Weights of a small GAN.
Model: discriminator arch resnet, discriminator activation silu, discriminator widths [48, 64, 96].
Rows from block 6 of the discriminator, named by matrix and row number. Rows with one number belong to one channel. Each number is 500 + 50 x the weight over its row's rms, rounded and kept within 0 to 999. All counts start at 0. Numbers have three digits each. After the name is the row's rms in percent of the matrix's.
# convs0: first 3x3 conv (discriminator.blocks.6.convs.0.weight, 64x64x3x3), inputs 0-9, a 3x3 kernel for each
# convs1: second 3x3 conv (discriminator.blocks.6.convs.1.weight, 64x64x3x3, transposed), outputs 0-9, a 3x3 kernel for each
convs0.0 086:477522554586596571426496459470510512530429507519486519551551425515489457483492394491479442477452485506527457474494539502492519452594520496471471484492434471494439413433432525464527543608572472528488463517494481489510360364392454360381507520466479482497469500534519528546
convs1.0 108:527556493456490491519488457455446511442530540507486455490477514476479532445503551504547530381516483474451471481442531621562586524610554386439459439402471404434367433417497518516520556495532504499525382464474417417427427440315544549513586633612522483465530435460495516501
convs0.1 110:469491519505538563552517562449443436436529491438510544455455476506462451462457446503427451479454478476430453559530522498491475517443429476479476507452454508502464464495498493524412441453478486477459486418471491432499453476478563513531490427383460449436514439433497482436
convs1.1 098:522518611428491482442498480502473446471496436482503475461439496459518532507519551578488516541475461619575486539471453496483515489512459535509463515471425509483419523521539498494555429462506474461485545465522434476403567583588532558519544480471497535450504489514537490446
convs0.2 122:441489460493475508495542500508526435418439441444457453400476415503544505515523492434421429429425406480444481404523458492525463441427421434455464454463481459479474386405450572569474529516476476486501520540550522502490406434502394481570501523581479492459507477498492484478
convs1.2 101:509520540470454479488509455476467421452462456470459479501438430465434465551522442512512547459450513509523515533525544630616565561468511511488463448483497467409495510552515470482490500498525413462453393436487440472443497442454504488544544608569496491508454446461461487466
convs0.3 108:474432463461441522550539584491480480470497513526529515546487486514461442552493490557578557521496482476490451489537657464476535390377413460435450471467447482528559518457411496505498424516444488504552469466538479463510383445390497480482493496378483466526509554544519461475
convs1.3 093:566477548502495560453439456513492427479500460464483452488494443471448516598609523468482423508472514527462491540545529550575510559495488471520497454536494488510403525449420443482431522466391440504489515513508460530509567512475481495420489461468535579538550592449467477515
convs0.4 078:568593570555567495561599531478514505473435457402493433569452491653517515556488458421499468449431452467419439527567577530574550541520541505511477502448545489536517441452508445518473518497442522533590444478486481492541488493522426481469489435527447486515493484550528580522
convs1.4 096:585580575547628578518499492517534477396475387533584551564577403511532449528574480476391451529467517477421480463466495447409438464473459473406574460533445554454478483514554450480472445439478478453532505468567512513577477486505452446450425506558540504586501501566478524573
convs0.5 081:542536500503437442514557538571492511512576599515535569475505470485527404497516447537559519520608510468469447468476607496516554470502559496456443476426464516433476491455423497431423475423386507463489465454428515425460569455528471455536455463438489493522465488465564480558
convs1.5 106:464474502418453475452485462482452545481478496467530579505534504500449462577574497526583610565650563559601591489470498486455522493513498501465437591532500568540549493559532514549486481451414340402454413482491429452472529523558477464516435425484462486498540519570484485563
convs0.6 110:554532453561563506513576565499464490488539494462506503446482496541552533493536550559545613538520555472428482415466538552528590481526522488530493498522486498515501434404459531550514542552542463559556519567584453527530507486480504470487469470417506466445490510432524512466
convs1.6 097:529542466509521463513491497451448475498537579468496528587501518568483437613561498447555543553559579549598550491510539502571588484472525471489437503447446447420425540507486467455428481485453358496442424481511429504485590621597529514513508541517480530472498523547559515558
convs0.7 124:492462567410507488519474514534549508458474472449502435501521470477454467516470484500458499445438439459442481516487431485428422452508468528448516527502484536477513527499525487516414439446392578655534536590507505545478510512446607575443619572401503518492476516504536473525
convs1.7 104:556541595443523504416453515478503520466488513479490504528469369486464442480425340503468525490449479465471448464473478460520494498541541501571633453449567510487532470463482465470529441463471450446507336394500313372449477427440538539524518541608572491567540507506519472484
convs0.8 091:468520444484467496444500524484516494452539516426510490485451477520554505534420410411444466447475449456470447396536509461530449464558490475444459453483467529486513527450444592576439552553437449476458452494498467416439457479492510490506545463442496475463484476436505451464
convs1.8 104:504513514487507487482526481472526561458472501403427433491448452502377446503509511434438484452468472517528490447426524503516571492506491488471428496450418507429376566529540483545600447510544479437511498423472499437475527498418472530526474506513594569550551534466519555520
convs0.9 129:494509574420521577452523541530468508492459501473497505462479536435478515480450480458471422460461454442490487499476399554517530334403459491459446495472484485463471615624533555591566374391483482526535536525500510509514497509533517516542558525555564570541526498524517583539
convs1.9 102:518532523565512515515508528438501532463504476401420442495481384456446374469450411437446458407462460446455442492559566341406470487446513515454432550481398514492440497505488530574486580617603455454487408425485382431461524482432556471443472464485555528575536506514616538559
convs0.10 070:557579510446463506508522480526501417511479507528542508490530511536553503485501536473488496447426455531534492504472563570607586532454497528478485527430453542536456543584515475569550489431520419383362526480486443460473484401461563498463539506490466587539465606546526527514
convs1.10 107:521551493555531491506567486472400423555446484439355480458480461448435409458530468507538533588628585579507530542561489371500534470494459588522544538480513565502543480447473470516590532504566546541528481500504441465480501421461467474474502509499517548561536485493515460452
convs0.11 081:481434481515427465458478459452479484483441453489460483499525432576506463422526448515547527519603483429472445534527477497433505492507487517553496449487491425469486446490482434490516393433424475441447507501436504482464418361381454441458440556471464458542423434456479474493
convs1.11 095:535498467538475476587538496526476555521514560495482539518506476497489477475454511488568537514506573534499576537541547548541555558538541549480480470422481376415452549450406453427372472401412497452446467548484452506429455567463485538485380467392494524529448459514526467577
convs0.12 090:564567480530489500474426478526514474530511492467405433444366484441443456539557556423493484468482449489461470521508607407425509522493494528582584493527497483502562521471482439451430480503460501472563474433555466438497478440477475456454593487524538505480470496493422461395
convs1.12 104:514459524436492475498499462471504535387461481501458504531538489520598557608577423515525559458487445479497480431435494511534505509516492488477492631531504568507462414449440437486419468459421450483541520549542532552493503444443572567510531517571505450502505499502524554577
convs0.13 118:428456508481455481524563524520455489537527485510501481437433501451444465446473510487467516497513507512509569568600543503527522565538519553505470518529468522532515463520515406448358571451505455502539504470541524498524640587529565578535548641647552504527587539496567553532
convs1.13 102:473469448472466423424443479476492525580518517517500430458512474504519485403486480607615566588597581576604561500431505543428451569470537599624659564587674510526646438484451490499534506544489586528565553497565497485585404366320497449357494410395534506523541526530482489474
convs0.14 092:508509508426447440429429406533495504526578493518451470517544573536518547573521457555525562484464549439460508434527486518503424540586601521528463560481494537483453490488508490435515581460548477506512454540473463535490587541574433472417487410405560482469490420401564497514
convs1.14 090:508461455560548472582530479561532447525438494607573505506505535530511511518581561567498499513457492564442477482460470542567493538511570474461460497471474480460412548555483546534534442515464530501534492502525547459455496509512461498552475492462489497490567497442564498455
convs0.15 147:488496471519507461526526515550481450543522513488437464527488500529480509495489493497510510484503510440458462574543430574517466472461476509503487497475493533509547532512523502439517455442412551562558520551498474448472492551571539539486455488463522498482482466539456482510
convs1.15 094:493523486435523514517565488437449500481425493493459404480467464446452465481565583538511567508538466530506499518558530547587516490460456444442542464471527504565509462483482585511486542518488475493460475516487455456455498476435550447444531556535527481500516501484523482476
convs0.16 082:530501443434510451445463454514503460541513525501462540473557528498511485467473499511492556557497500463459407515615545437438464529569559456477501521475553519516586510530541452471581529467485439446420514475489533536486522429465554469457509432501458495473488456450459529506
convs1.16 108:540551486475470413523488479542471504532519498474446439562618546513548543470492467532571472538537456499580477491489465465412462560500478408419482482482492507498498469501466478493471510504458479494507423423432471507481470442493522594557623593589517540508446513518477548520
convs0.17 116:544555600567489539539552491516526435534509469533487416533566498489587465498518513505482515457461505484492510499501403511557453466527492582538548545495505584507501510635555493567514512548553500579515477574496409439396564513485529482493509516510487473448521499445552462425
convs1.17 101:507505507479536503455486497459517587497524587492498537488429474460430413469424505601558519599502512524460449434418508478481509518482517465436460485473475513583546518522534567556585525591592507488479570549542529493496486445470456432453484425400480493531484489535517519538
convs0.18 117:477466476498477541497545539486514497496488497478509507480532468472494445449512433545512517495540454507473481544515464461445419475466432469461511476447488451423419545584686484577608522487483501494444486430428555488464423419495435404517429382486473458490463501458540493479
convs1.18 101:472490477499491518446498453411534472417550496465506531535469508526563527519490440426465380445471372437436373514452536417450441499508528411417396408401313437422422473426532474505569647626630467445527485483452465470516567531546503460513473413473542576446502500464562531550
convs0.19 109:479441442461434426504523467548523465515519490537556464489518463497472533497449476544548470545482509520518497457499519499519385550579526531511534522509520483534517597782622558626590528642620494531522482516477471509469472478497480470462563461477538499457518451452508541517
convs1.19 095:534505516471527546509475471497472501550534485549514504439431504478460501512468496549524578544596593574566629491491487555484532552492492499507452472494520517532490654611607682581606643566591453490446458478498434502447513503474518481473521477496519557551517474527496494492
convs0.20 087:562508420576522469528523459495510446492517421497457418543610507459384463379440455488425454462448492469439455516448506580631599507447472501496489484547471487478470519497518555532530482496469407493524500525490449456529454450447427548532396437504494495489535478509442433426
convs1.20 105:474513480486473467467493411515548601520514590443446494548546515536534532575576560502522524466501458529571541525524529473509410428493430521472447548521435601598558444457498518513519478506496447477470495480416486480447496577508504528549514514551461409493474501560448478486
convs0.21 103:519422546480445479534515624482439462486476454532504498464518490484560572449533556515418520458470457498436559558467439477400451567520516461415500460477458456449508498432457515384420567436537491458451507551584463537515526523555488448524505524560502449495567477425510445475
convs1.21 096:512498543466480467514527503401475448524453518454436468455509526466508571515489545456490514509548556465458453534483487534487506539515533511505536447477495471438527454503445581536459510495435466508538451495524442494513522376480507370456629488562539527550515526529490516459
convs0.22 101:546523563414452474532518493530544535466478472445473481536578455494607544457499469495491482432441490469512499516495410457485401493478462491539569544533505492502488497487618485539564482476570415572457451495401444527476506574505467505620502544525496484502443472478528503486
convs1.22 085:516501476574513490502496456586473497543510508572542487427405473495404454573521504562528528568549581526497501477410373493418450558567496441439479581513457547580524520509511552488507518570527486504514480508544518481461510515542556532535485515513469499406448469416536460480
convs0.23 095:416485442441501454471541511493528517470462506499510506475495482475504476585568513421471459440455464515449494496503530445514460532551487486480451465458478448474481487588510491478524540491442469535521490530525496494475568553540513531537545599558410493449439507512498485475
convs1.23 092:476526515533512507473486513489477452500474478482405444510436461560511485478529482482445396436415411454463430478504465482469499499525518489540443448541448496512428436515453446490478433425456514472450534521479509542475606549487552569464551482398527446473523476434526417501
convs0.24 090:429467491545518544443523494468473548476493468465444515487527523491485442548542528545457507502501503448458450521497481502469489573492460550540539573499568559544523467476523503531616443601691538479507500466495520504479411409482436466451468451445540496537482516484459556509
convs1.24 099:522534517480507491522498524442539491523491528530566471567531499525517532454446463536455438429411391474372439431373415473451448451518531494517535499472512515515496596559574568572570581635614544461498470472499547482539512472550532481437535503480524453445554457507540459447
convs0.25 080:540424457546532466604520542546460436568483462530456451559499485529438500518509529499491487530511537484485518539578476541484475476546522463515510477527520535546530491447410522448470438403521492476530469519560491499542457489516509518550404385548526576481564596544484553428
convs1.25 091:469539541434487447402509450518520558502488530417469444476515400458473426488525481541488525552535496474511516488435501588509493515410543501497499378421446485483510433439499530451472496411447463525522464503447436428427550575593426426524388423486539456507501480495469444467
convs0.26 109:436439482473425450490436457537512504473487475473453471488455530483449505506486531534527471472443422486446483456402501507505513502495480478502471457461407437454382490419353468412474519563529542445393542538511469509484411501485514530487522652582522529435491455452458456432
convs1.26 094:522523573498463529501527532537522465525535564480554466504512570511555565518523554493492466521529506502452421471455436595590582516525496364408354465407407480437390448426536586569489594505522396508533459503524490513511485479413582550492513483457498594568463522507453473492
convs0.27 114:427457412482439474472480428457535537416512479493450488390424399474419440362363365458503442448478440428521506442472427509469439455447432458477445473459488472520459443481429462594554461592482480465451498488474447474439502487489472553486503531519476464497523506527524500478
convs1.27 095:447472482446473446425468473490531505499508532509501469559500481482460465511459390465443473474501477425454504515462386473445436493497438498515507600555583574613544463420439500435456574518493498503531554550527542560553500574516495539532495581560522522458512484460499470489
convs0.28 102:475468550415399550395394488487535519456486496484469525453483523440496550489481555426420402531439481534521493479461494433472498436502468490499483482490516462474417604524625492616429579653649552533591475497562552491636392441462512583526553578549548455477497489537540510500
convs1.28 103:488539525511511528509547596470515463460414460427426408439520495456480460512473426482507550411422400476524437522489468537462494509432436477532490505492437505564480618649659664597621533628536488473604483558607571518580444471448475519480466488554534534464536450426543472442
convs0.29 108:477509439484491432483515426546594561484500434532567498514477481508459451440457432570593619574617587535558601562533562462511466543575547537575554566578570540602560470510459505535489496490492503592553549510551514560555585597502571601533538512490540498544546546548481490475
convs1.29 106:505462435544487458502479429497438415467470481431475461433502530403512489374489534542605595540594594575596594534497519514468535496513598713638606634708690575664728474499476473443431531505495441417441488460479466486528421549495468518452467481406551521486462532459476525518
convs0.30 099:560519465545546459558513501479431442499417472548437486409527655466482635402496613499475460486496543532451473521530458471523448490545493544557536462467518506466484435444548444494599486464518544525565450420488471441495544500496464527537440425526515491540516476525462513512
convs1.30 092:535532505526528447459485449482527499474466500545521567494453494464459457481519524515545507419497600479533573531562522523491465446456425616561634574586640513501577459453469471507490481480476443499473422507514438523532489540546498574555517499561476521457524492507457491469
convs0.31 104:525458545494441462516467495492502496527486480551515473565542469555577479537525497507469497505488476455461453558535505523479560550473493600521511563546561524509507459449525423425472458477417508481417495536423537542531499468442524533444500558478507504494501527458484502487
convs1.31 109:490500505500490521490508539457481465485500504514520527514505551522427528528453560549460537600524564645567533473477499508510532452545570506458475473443470514482452517487443535489457387412419580486520537519531551500544466496451552548546529549530464452470482506466487485478
convs0.32 116:480454530493463503570523557448456480500412455465474460548541527528506474497511466479474472495484492512503493450449519502537602495562572537590530542589519589617592397389402413460460465437412535557514486541510452478415517606540528650614468566564517477496511502504584571531
convs1.32 101:493516515482512489494459507510419475489489515504479491466394485492470510445421524507464513480447507510408490442439519562531589510510521619562583561583640465456555433435466446409496520479505505521533523576523451552511419413441499369381455364373517563585539546493537493489
convs0.33 090:472435421498457457479501467461518511543484463476488515528545431495420513492495486533520520512454503466473461468482493564470485505424602519503519566542534494590546535473509557512549536568500504498483540502474532560485447525506513573489461489514427447459406470533544622675
convs1.33 110:508554512471507530487516484440447502436526521446462511583459554477478467502554527532460589473495531471478588448490488444464442481563463490476508483499581564504561554495447527522493641613535446454483495498497449442461489410368541474504489518474610530564609400471490383414
convs0.34 120:480529386461514481520537497497494452532548470572571558524473551489494543557455491498464425480456496419478534459394464469397489585603615502500513512532540488497510487470571549467538702625635487438443496441471545546497537492529511402473533532528532523526455469496472486453
convs1.34 098:515536487504500450485490435383418436482467510482533505522509454493506512458484416534515490527521541554516498396345370573529477482488460497487465589519603461562540413477480504558540550549538428503496462564498487549524488556535508555622472494520496486520517576495515514480
convs0.35 120:497510474411461416463473432466494513437513504504538537462452445501419445470428424498483494497448477542499525556598490505511496465490459470477461454445466460435427607580498513537524415418381480513491469485511489504505474425422501513405544499497469469489491520514584556554
convs1.35 099:479518486550542545490492485407421440455498529515525484493491491540469516492448455467478522437456531411446509523471493503463471502497477484407378424451388470473373422426442416470443459482469512571455505518477481486489564531512539561456487489485516506551490482486463488519
convs0.36 097:464473506518586582615615644452435481539469512441522561531483508493503545490469458497506506538523577523559528558519522438490452457389451538572508550508491492519513452500548516468613521416535438514451508503477550577499507510507460534479453443456561577528493550514404477433
convs1.36 107:534490530468463423491495518548559574464507517562524616424520530425457523556548503536475452482477519580524585534563457502485471500576477488478535480463472513447447504505527532522506660683588505483450496475497491529539513598471559497473470461366548485450514437479539469437
convs0.37 104:510525500486480533471480434491536569465483608476500629577490360691545534538482439483441464506463454502462478469505496522487476532581652539565512579641599465515488519480416532514512432570498433384435483492480444453501487487431618467463547549399423471409518485489487509460
convs1.37 100:511474476515496495496470453571534518659632550589579593490434476448487486566581532448440445394422426455494484444432431532518544422407353482526510474472501447482439491526528440569532460504578528524568443414475507461484473514499593522570497524493511524510491555518527560516
convs0.38 106:535570549536580646445464498466517543482593553458540518432459486419474474481464496462437448488455423456372422552496509495527550563523588501501524545507556450457463458394504426504537539456553441444477462523502509485583438443506441415444384379439520470445499494464551490461
convs1.38 090:431482514489441453436447455468475497488497559488494515465475479436432390467466491479500535427473426498501480429425455486456423424432429559513529527498418493537453508598548494494501403450393428484477413452418473410438568603566514566574444536482539478446513547471529493563
convs0.39 082:425492552431486508468471466512489460575467461506479437406410417491572486485500509448557515528510524482522481461499541561545546472450432509511483516518527490553584488509517469369452432477370555561470546547450486501394519543500506496520460436439571515563486497541508432579
convs1.39 084:547523485537501467504443483557537511561567507535554519538553586504516510545621592554497547390496455411452474553497503460470431435440472473541501516496519477489481483465550379482462383423427448395380475511457432395464531516490492512480529558532541542460526519472601482564
convs0.40 082:605534502439500491469496488484498494407467475470481510576544545567545503484496488490495518501504422519456453391477471464415504410548378483503467476457512473478452471560512446477526413487418469551570480493513484547495472396532510492472529380477486479508550510521525584663
convs1.40 097:557537507511475502485527465480476463474496458514571460501534522513551518416561524508512468528483430492506470546423490492486545540480547407449433485493507549540481548496521486476475490430499452476492458480444525468484483531489551605552480545513589523580564452545633526626
convs0.41 070:427563481449523534482502518446516438515503474543459449488523501503548561560573610483513494426534486466536536488462444594533484492483424482433476415515498452450467465495474449486444569514464406514508470460556483494564517467437519441412519536481548573519499509462581562575
convs1.41 097:522492459558445485462475448466458452504512481542501526575604544430517500452557548475439457557465517506473471508470466580533490555505467434462439413376447400401450492438477538491502477407436538443492528417460517466510544513551508455555559495426523567535481566511502577606
convs0.42 094:512478525440426421570491566543495505541416455550441497493517417513550418518440401473450471476493464504469498526475469494504400433524402529499518482490483463475461577548503469584497521518604471569397561664541506555467479527490498518498366462380497500523477456487422426539
convs1.42 100:496499508544538476546505539463446542437457483440397438480469535498460538515439482506494517463463540510508512475433419556543569470448541482494450508491463511501477545533519603566644697628710446456423460418399525521434467476422490532499498510537577481493544501535582491513
convs0.43 113:447468507460460473494495501455425486455437482419449487435496479418489382441466450476492474457460507541528480477479508510522468545502568516518517488550534578537523448473390540560477584602592455436454483458480504477492401446480471394510500502427543451457480459487508467505
convs1.43 107:485479501441495499451499504437466494482517560517511474538562589459533566464469536493552581495503542446541488485520496594591614588612654525605528538600527540511450539493529544549549549509539484469456513495479480469468516477415535503475432479458501518495527563509438530512
convs0.44 093:590620598497510534545524560527473490548538541578539588538426518509411521420434416536464462508475433492480509508475521563464556544459519460514502467452557469493439442587512591659581536678524523476483480508484507514423469512524455434483508471495462477465499551515411481472
convs1.44 104:470510482560531528497519530524493448489459457485441412473488462431489499511601494532556526568573509573518505485504422467446502512497475482450411511494396445519466666593612586610546690642635471445437475422446471488451500508563516505578557484503442552495410551456520604534
convs0.45 074:401505452518507524570531545532468562516358511531498476472499526489424435552494480545563512543458531513501544451476522493525475448550478523484529492508554555539628505589515540458514482510483422502504439460535493494519505424444546526513483453481512541504505451436471476418
convs1.45 102:557506551492493504588495502572519557527588495573539546501462487528556530494465515502445475521522464528424520558472453473427519522425488412517491489522569394503493580550549568547546537529530499561498497515516464512521499391465571517486464516568545476492479496430561523528
convs0.46 085:587554539534542481565488540579549411549487430534523431518414546464481596588442567457436516478472511447441476572569555561482493525514483507449467512409409531504512433506442469470519445438468509477484437450531482492529451497404398402469445455424508467470492534499498431505
convs1.46 095:503491512457441415487432435474440461448497491551536574523573431490590480474580456520502465504426437612480465576544469517571457500569491426453516493493457457512481518466461436454492465388397543572488572611549483530508525529581509557534507556573512456428423476502502472511
convs0.47 096:538531562513571519538516575496457511453558483453470483532454473459462482494529463442475481453549462453513465482464508390456506473389467500530480522490529432474444522452509401420515531389501467497525457468450530529523517527536484554559456398472511449475527519484534495499
convs1.47 092:543495508519473516490468479409510503454477536437527586555524579512464494533514448582459528569489501511496464478457474397413496490534465474446497571514469650648559461451408428424419404414404469476480473463479468455515523571515487544536521547526503487517493504486554555549
convs0.48 068:397425557449528491464435577473505542432487450459436532514537526439505447530538471461552537556604589476584560573536552594551501596566596486475528540455497440464460431469435432514515406458439519508489479541495550472437490481455416473489409532457469398467410443431392422478
convs1.48 111:493393459458446444468391482462452528493461565475471495498497551556490505475465501670635662585552521577487500494497459580528560612567494575466454499525529468488516477431430504492527516485509484484414535507482504490418473526492474479545408442431554498529535552526545473518
convs0.49 099:470483455474470429535503438517467518457469511525449529435462463491491421471494498502485480550427483500478455486466522434469504553533495511507443504457483480511423374470482445461459461535417538481455572491498576498462575621478527587425545550467516533515496561546465453480
convs1.49 109:515462507519490510535542530445529535508513504465511484499472489509476472545540470529474532465513428536499523501520404514537470477489490440464442431424375479456404534425512514503496488455473566486438565522510522506510532552362587537416532517414465469508475467531479420498
convs0.50 077:467397479539450528474437498499541495583529471492506478525512494522475524503545537461490523454496543528513539523561518521579528522491512549515477471441492493466521543506525493510501443435509495465441558494539517490496510501517623468525530445523506479509454463405488471537
convs1.50 108:455477395495471479474512454579542505529579472529503428500525528509541470504482447521528490482506497488463502539581557448506509509520548563574540518556580541547575506544468554525518528495467544520467531564508519507448461392541457465553563431570576504481493616410567503486
convs0.51 085:494439513546532419538506524534490490507500501541493464513535445495512442471568438534493528548518519523489536645606594609566610484495588475428530515441545457465545469476563476427537406440378479527426481513404507507517469435435451480466424423505496554523513482513488531448
convs1.51 097:480532477486507517545553546510562483583550574461492424437427486526533533469497545570652557603571559573538511527568558474462532438426513520451449473484497441510467524489489476459359557518481567527459634576491583564497520477521511498519538474491463519519482395540474470498
convs0.52 102:515604598580585625529638608493549476526518554542592537468519539414487497369420432473468499425457490468481523468440485471416446479494495626620639617645657634641669444427553442476500466445479492444482480478514449471399494498511476513482442528485514550589493500541459507540
convs1.52 101:459523519480475475432456422512494533489550536548556622519579587485545573509555524537547483556495541490496469489573536463546456487539476653729697650702672603626677431430494427505485430471513547508532545491503514496530474469513504551484557518515497520542513515493513557550
convs0.53 097:386431506438459524441486562483450541505455583524487597472435460539466523526483459474477483564512527543510582501528569511498605492479471507533495499516467489509450457446447454404418431431473478512507476482520505456434604568548556651525449403450540543525520530433469494453
convs1.53 097:492436538496476547502493514539502511443489455384368465506411478507443466532475481468485545475559537459499548522528545439495498531541540525478460498533495497580543461444412424414461489502549535555553473559544458558584478482483429375329459343342471509498518563559500549537
convs0.54 080:449468419413477465474478448480505550429531505490512518504509553508428583465511634584571523450497528467472437469522557471600530415538467466538449464500506491550510526552440571480451496463498520505442445402513439484476525482425498382360490499454456504501466467483509517468
convs1.54 093:519465476426434500498448490522548529573552558456499492557562539605559479625594471508496568498399416460439504474507441557539434527502407534494504510523528533496461494564566509581511496511570460557522454434518469489505615596427576555497574609455507506519485598469541581549
convs0.55 100:513545463506496450437454413535554467545535458512530430497532451498495524528591478552507470504492460428396445400446477518519485442515452515544506494563509513473459517494456606571556477488464483479441411449462532490408481524476479536544409482464544517531456464484408452499
convs1.55 121:492528484477511495462516476528554598596573561493506522536588554492516494604628579556537555511461513468453485509445493497495473488424479580575489616567532583605584567584617549576551608606618486511496541554491543509503477553511516519508501517483543508431531513487524476535
convs0.56 092:496526431478511455429561446518566551552544526566536570517471476481435503477398429428403461394425491452493543489488454526497505561508559527530565515501509542465490483469496432546532497518543491457555513466573555487577517511510497442507532483506512459546510456548510442557
convs1.56 108:509525469510535503500488523484517442412459420414447381480523446469487462490572481540497443582543504622536472477449371541485418641633541514539496505514468463507480456477438543534529571585519508390573564494580542419488522409486474475538512559542436563519380490568404426521
convs0.57 104:433476449460433481441442442446489543472502515489509532532531500539510497451506451478480536423416514467457526494532507510479451460482507439469434504476457482463409622590618496545538488592623537471497546491537519528532497454414453510478528469575517463485491416424471441470
convs1.57 086:530540551502542531504519532475435422440433468468484483527535495486444434487509469567545521492506457513467464457483484490470507532560606533581513456548452548482513592540522626544515578593563475520507397496455337385443468412505518600570590603545521503569502431478478451424
convs0.58 080:493439477437428457482561518519473507508519495541456471518452583450453446529472557498488512493537459471452424480588561440457426509523556456470486497493518511456486529504487639440550485401474526523540493414508483512512437401460510445463586559490529486513481446541576496480
convs1.58 096:492515485529523496537530498507463431539513449545560507577668589548584593484552490540586567504519489373404466468447450543506574537560477426511527383493505342461475465545510504535397479590488478459517441438513389430523442448495601455484571464447513503563520544518523549573
convs0.59 128:564558552499412434481420445460559583518459490506437431489474487473492516572582613493437473518517472595517491547507478472454464479478522480486482496496508457508506449583620494528538638620564530510431524467456564532507469407433480394482530509475484492474512515492518511539
convs1.59 110:508487493548510520535522494475517570466524518517546514501524430586588524568531527580644616537561543509523498455475486501493488461444408435494546490464510445427477670633598712728624623651612508537514452493502497527511496493514563562553545542526524456429469400379471422388
convs0.60 086:510560540528555551477526548525423524419477458537571623479505472468525450500626516461432463539461508507425549551510451445420318614546573496443524523513528490505447506573496463415423617603517473477480502535442535570498480596470437489424527524523447518518531449533526551481
convs1.60 107:547544544501518491476509482584515559686587633573537513564534599507552576422431596461439496409466511405467543424412498575499579463497551454454464398431450519441462560495547591564566640557596466441486553427503583471527505495559516503485500538499542509531509457526505495520
convs0.61 122:425503575418509572490576547420459505478516579499507594577473488642513523693604609465491461485499491435446424581487461513507394496465440460531553493538583528555563489443481474506492455470496505423535497469520558529583483458507461495455508467484477477485458429477487414464
convs1.61 104:522512511460468488513472497508502465517512485509496448476520465543515511557596542455404399384430454436466454459412475485479559432418540477551611481544575455531494451457480504474498576560560512481572407457568422448533558490435565522427514458482435490564452523524444511554
convs0.62 092:675682630573458524504423456576648507481571463438490459455426495510419471510459550487524463510485534526530514476493513489451520475471428546604514561589566497574495540490446555508514478485525454461454546477481501527505379461470356464406487506485425487481455526560467513523
convs1.62 090:491528505521453505425433381508519516521482485526492525505455463497456447461466433590495487566450485606516498466483432540549522501503496560444418545486538539513503571541589525584525467544572465483571468456506484502510613552482552518541499503509486448482435372528491556499
convs0.63 108:492517455514517441460485417488514573505500507544535538481527498480435502500513499475501517536537503523499529450477485467495443502535475487444505502516496513496494505446528451511469491434522525486482492458482584514479589524540545443526557473552571542609488474551475420456
convs1.63 092:538550566517539505482490513436450422484483513499525503514502477487486479520499467508549436484472433465488432473488514460487465423415484438436444417499461428457487468537465490509461438490456514506494517514475534500481453460538524480497489450461436440503544543486530527545