A small GAN, trained from scratch.
Model: 32-pixel images, generator norm batchnorm.
Training: 5500 steps, batches of 64.
Rows from block 6 of the discriminator of a small GAN, named by matrix and row number. Rows with one number belong to one channel. Each number is 128 + 32 x the weight over its row's rms, rounded and kept within 0 to 255. All counts start at 0. After the name is the row's rms in percent of the matrix's.
After each channel's rows are labels from the 100 images, of 14976, where the channel reaches its highest value: "strongest on" is what is common among them. Only what is clearly more common there than usual is listed. The data: Sentinel-2 satellite tiles (TerraMesh).
# convs0: first 3x3 conv (discriminator.blocks.6.convs.0.weight, 64x64x3x3, each kernel summed), inputs 0-63
# convs1: second 3x3 conv (discriminator.blocks.6.convs.1.weight, 64x64x3x3, transposed, each kernel summed), outputs 0-63

convs0.52 125 [205 156  93 107  98 251 102  99 121 147  81  99  84 110 137 102 136 107 103 139 119 128 100 145 120 121 141 137 107  84 147 177 127 183 128 138 108  78 122 120 112 111  64  96  93 171 104  89 116  89  98 100  98 142 119 140 159 106 109 112  98 136 153 125]
convs1.52 119 [103 160 164 139 134 255  98 144 136 147 129  89 126 138 119 132 132  51 109 166 126 113 119 140 126 122 185 121 145 120  88  77 121 174 112 173 117 146  85 130 149 101 159 129 149 140 123 121 136 157 160 139 124 114 112 125 108 146 131 155 130 122 218 148]
strongest on: crops; main land cover: crops

convs0.58 052 [ 89 126 121  97 136 104 130 130 100 137 113 137 120  90 105  97  82 165 107  76 139 131 194 124 104  96 129 105  94 107 146 158 146  67  79 117 124  32  66 143 130 193 151 107 144  90 132 157 105 161  48  98  98  79 138 125 127 161 140 132 108 143 144 117]
convs1.58 085 [141 130 203 121 136  80 130  88 116 167 109 139 125 178 137 105 121 158 125  62 137  91  64 146 101  90 106 128 151  80  83  93 106  79 105 130 119 171 154  94 171 119  88 147 124 139 171 138 117 124 169 136 109 139 135 155 175 184 176 160 172  83 133  88]
strongest on: snow or ice; main land cover: snow or ice

convs0.9 140 [140 121 107  89  91 102 154 143 156 168 134 138 159 152 161  95 135  77 130 174 123 141  98 141 128 161 132 170 143 103  76  68 134 161 131 157  94 135 122 142 116 165  40 104 162 145 175 115 152 143  71 106 126 227 129 125 112 110 123  98 147 166 116  70]
convs1.9 100 [153  91  66  72 102 102 172  69 108 177 137 152 128  56  90 106 166 114 132 149 137 134 100 130 135 111 137 110 168 130 142 148 123 137 138 194 129 131 143 145 139  83 174 140 105 159 120 133 187 111 149 128 132  34  99 129 137 143 153 123  57 170 150 129]
strongest on: snow or ice; clouds; main land cover: snow or ice

convs0.46 091 [165 127 141  98 156 106  93 116  66 117 119 182 140 112  93 106 128 107 152 118 124 182 150 176 116  95 136 134  85 135 138 159 154 222 134 143  98 151 154 117 102 191 171 163 118 105 128 195 146 141 132 178  69  97  92 126 109 103  94  79 138 170 134 135]
convs1.46 090 [ 89 125 140 118 151 103  78 170 172 102  66 151 187 114  94 113  98 111 105  96 147 112 163 162 123 177 100 109 141 142  52 106  84 198 130 102 141 123  92 139 127 118 135  48 125 116 124 101 134 123  84 154 129  94 144 126 100 168 121 147 115 130 140 211]
strongest on: crops; main land cover: crops

convs0.54 077 [ 77 130 152 131 136 125 125  94  80 112 149 142 126 122  47  91 136  90 145 102 152 120  95 153 109 112  92 138 127 115 137  76 148 109 125 126 117 170 130 130 126 150 146 154 119 154 105 116  82 181 112 155  95 155 125 124  34  81  99 136  86 208 182  66]
convs1.54 091 [100 154 184 104 115 138 163 117 174 157 128 118 152 117 109 132 103 124 207  61 134 147  85 104 135 148 119 152 116 107  86 135  50  78 143 132 181 101  65 125 126 103  98  60 143 102 116 142 105  64  81 161 133 101 110 120 131 177 141 156 113 152 128 134]
strongest on: snow or ice; main land cover: snow or ice

convs0.21 099 [136 107 144 107 115  89  96 135 147 109  95  86 165 107 170 108 124  77  98  93 102 101 181  98 126  92 133  95 128 207  97 110 101 182 124 133 118  91  66 131  73 111  68 137 142  75 104 147  87 130 123 148 141 119 124 149 209 116 116 131 119 120  62 117]
convs1.21 095 [129  91 137 122 141 117 119 120 115 145 165 157 139 124 119  64 138 135 116  68 121 140 154 152 123 107 111 156 167 114 103 180 116 164 112 104 129 199 154  84 249  81 170 144 145 156 143 146  80 163 159 156 156 155  93 166 120 139 129 109 153 119  77 100]
strongest on: crops; built area; main land cover: crops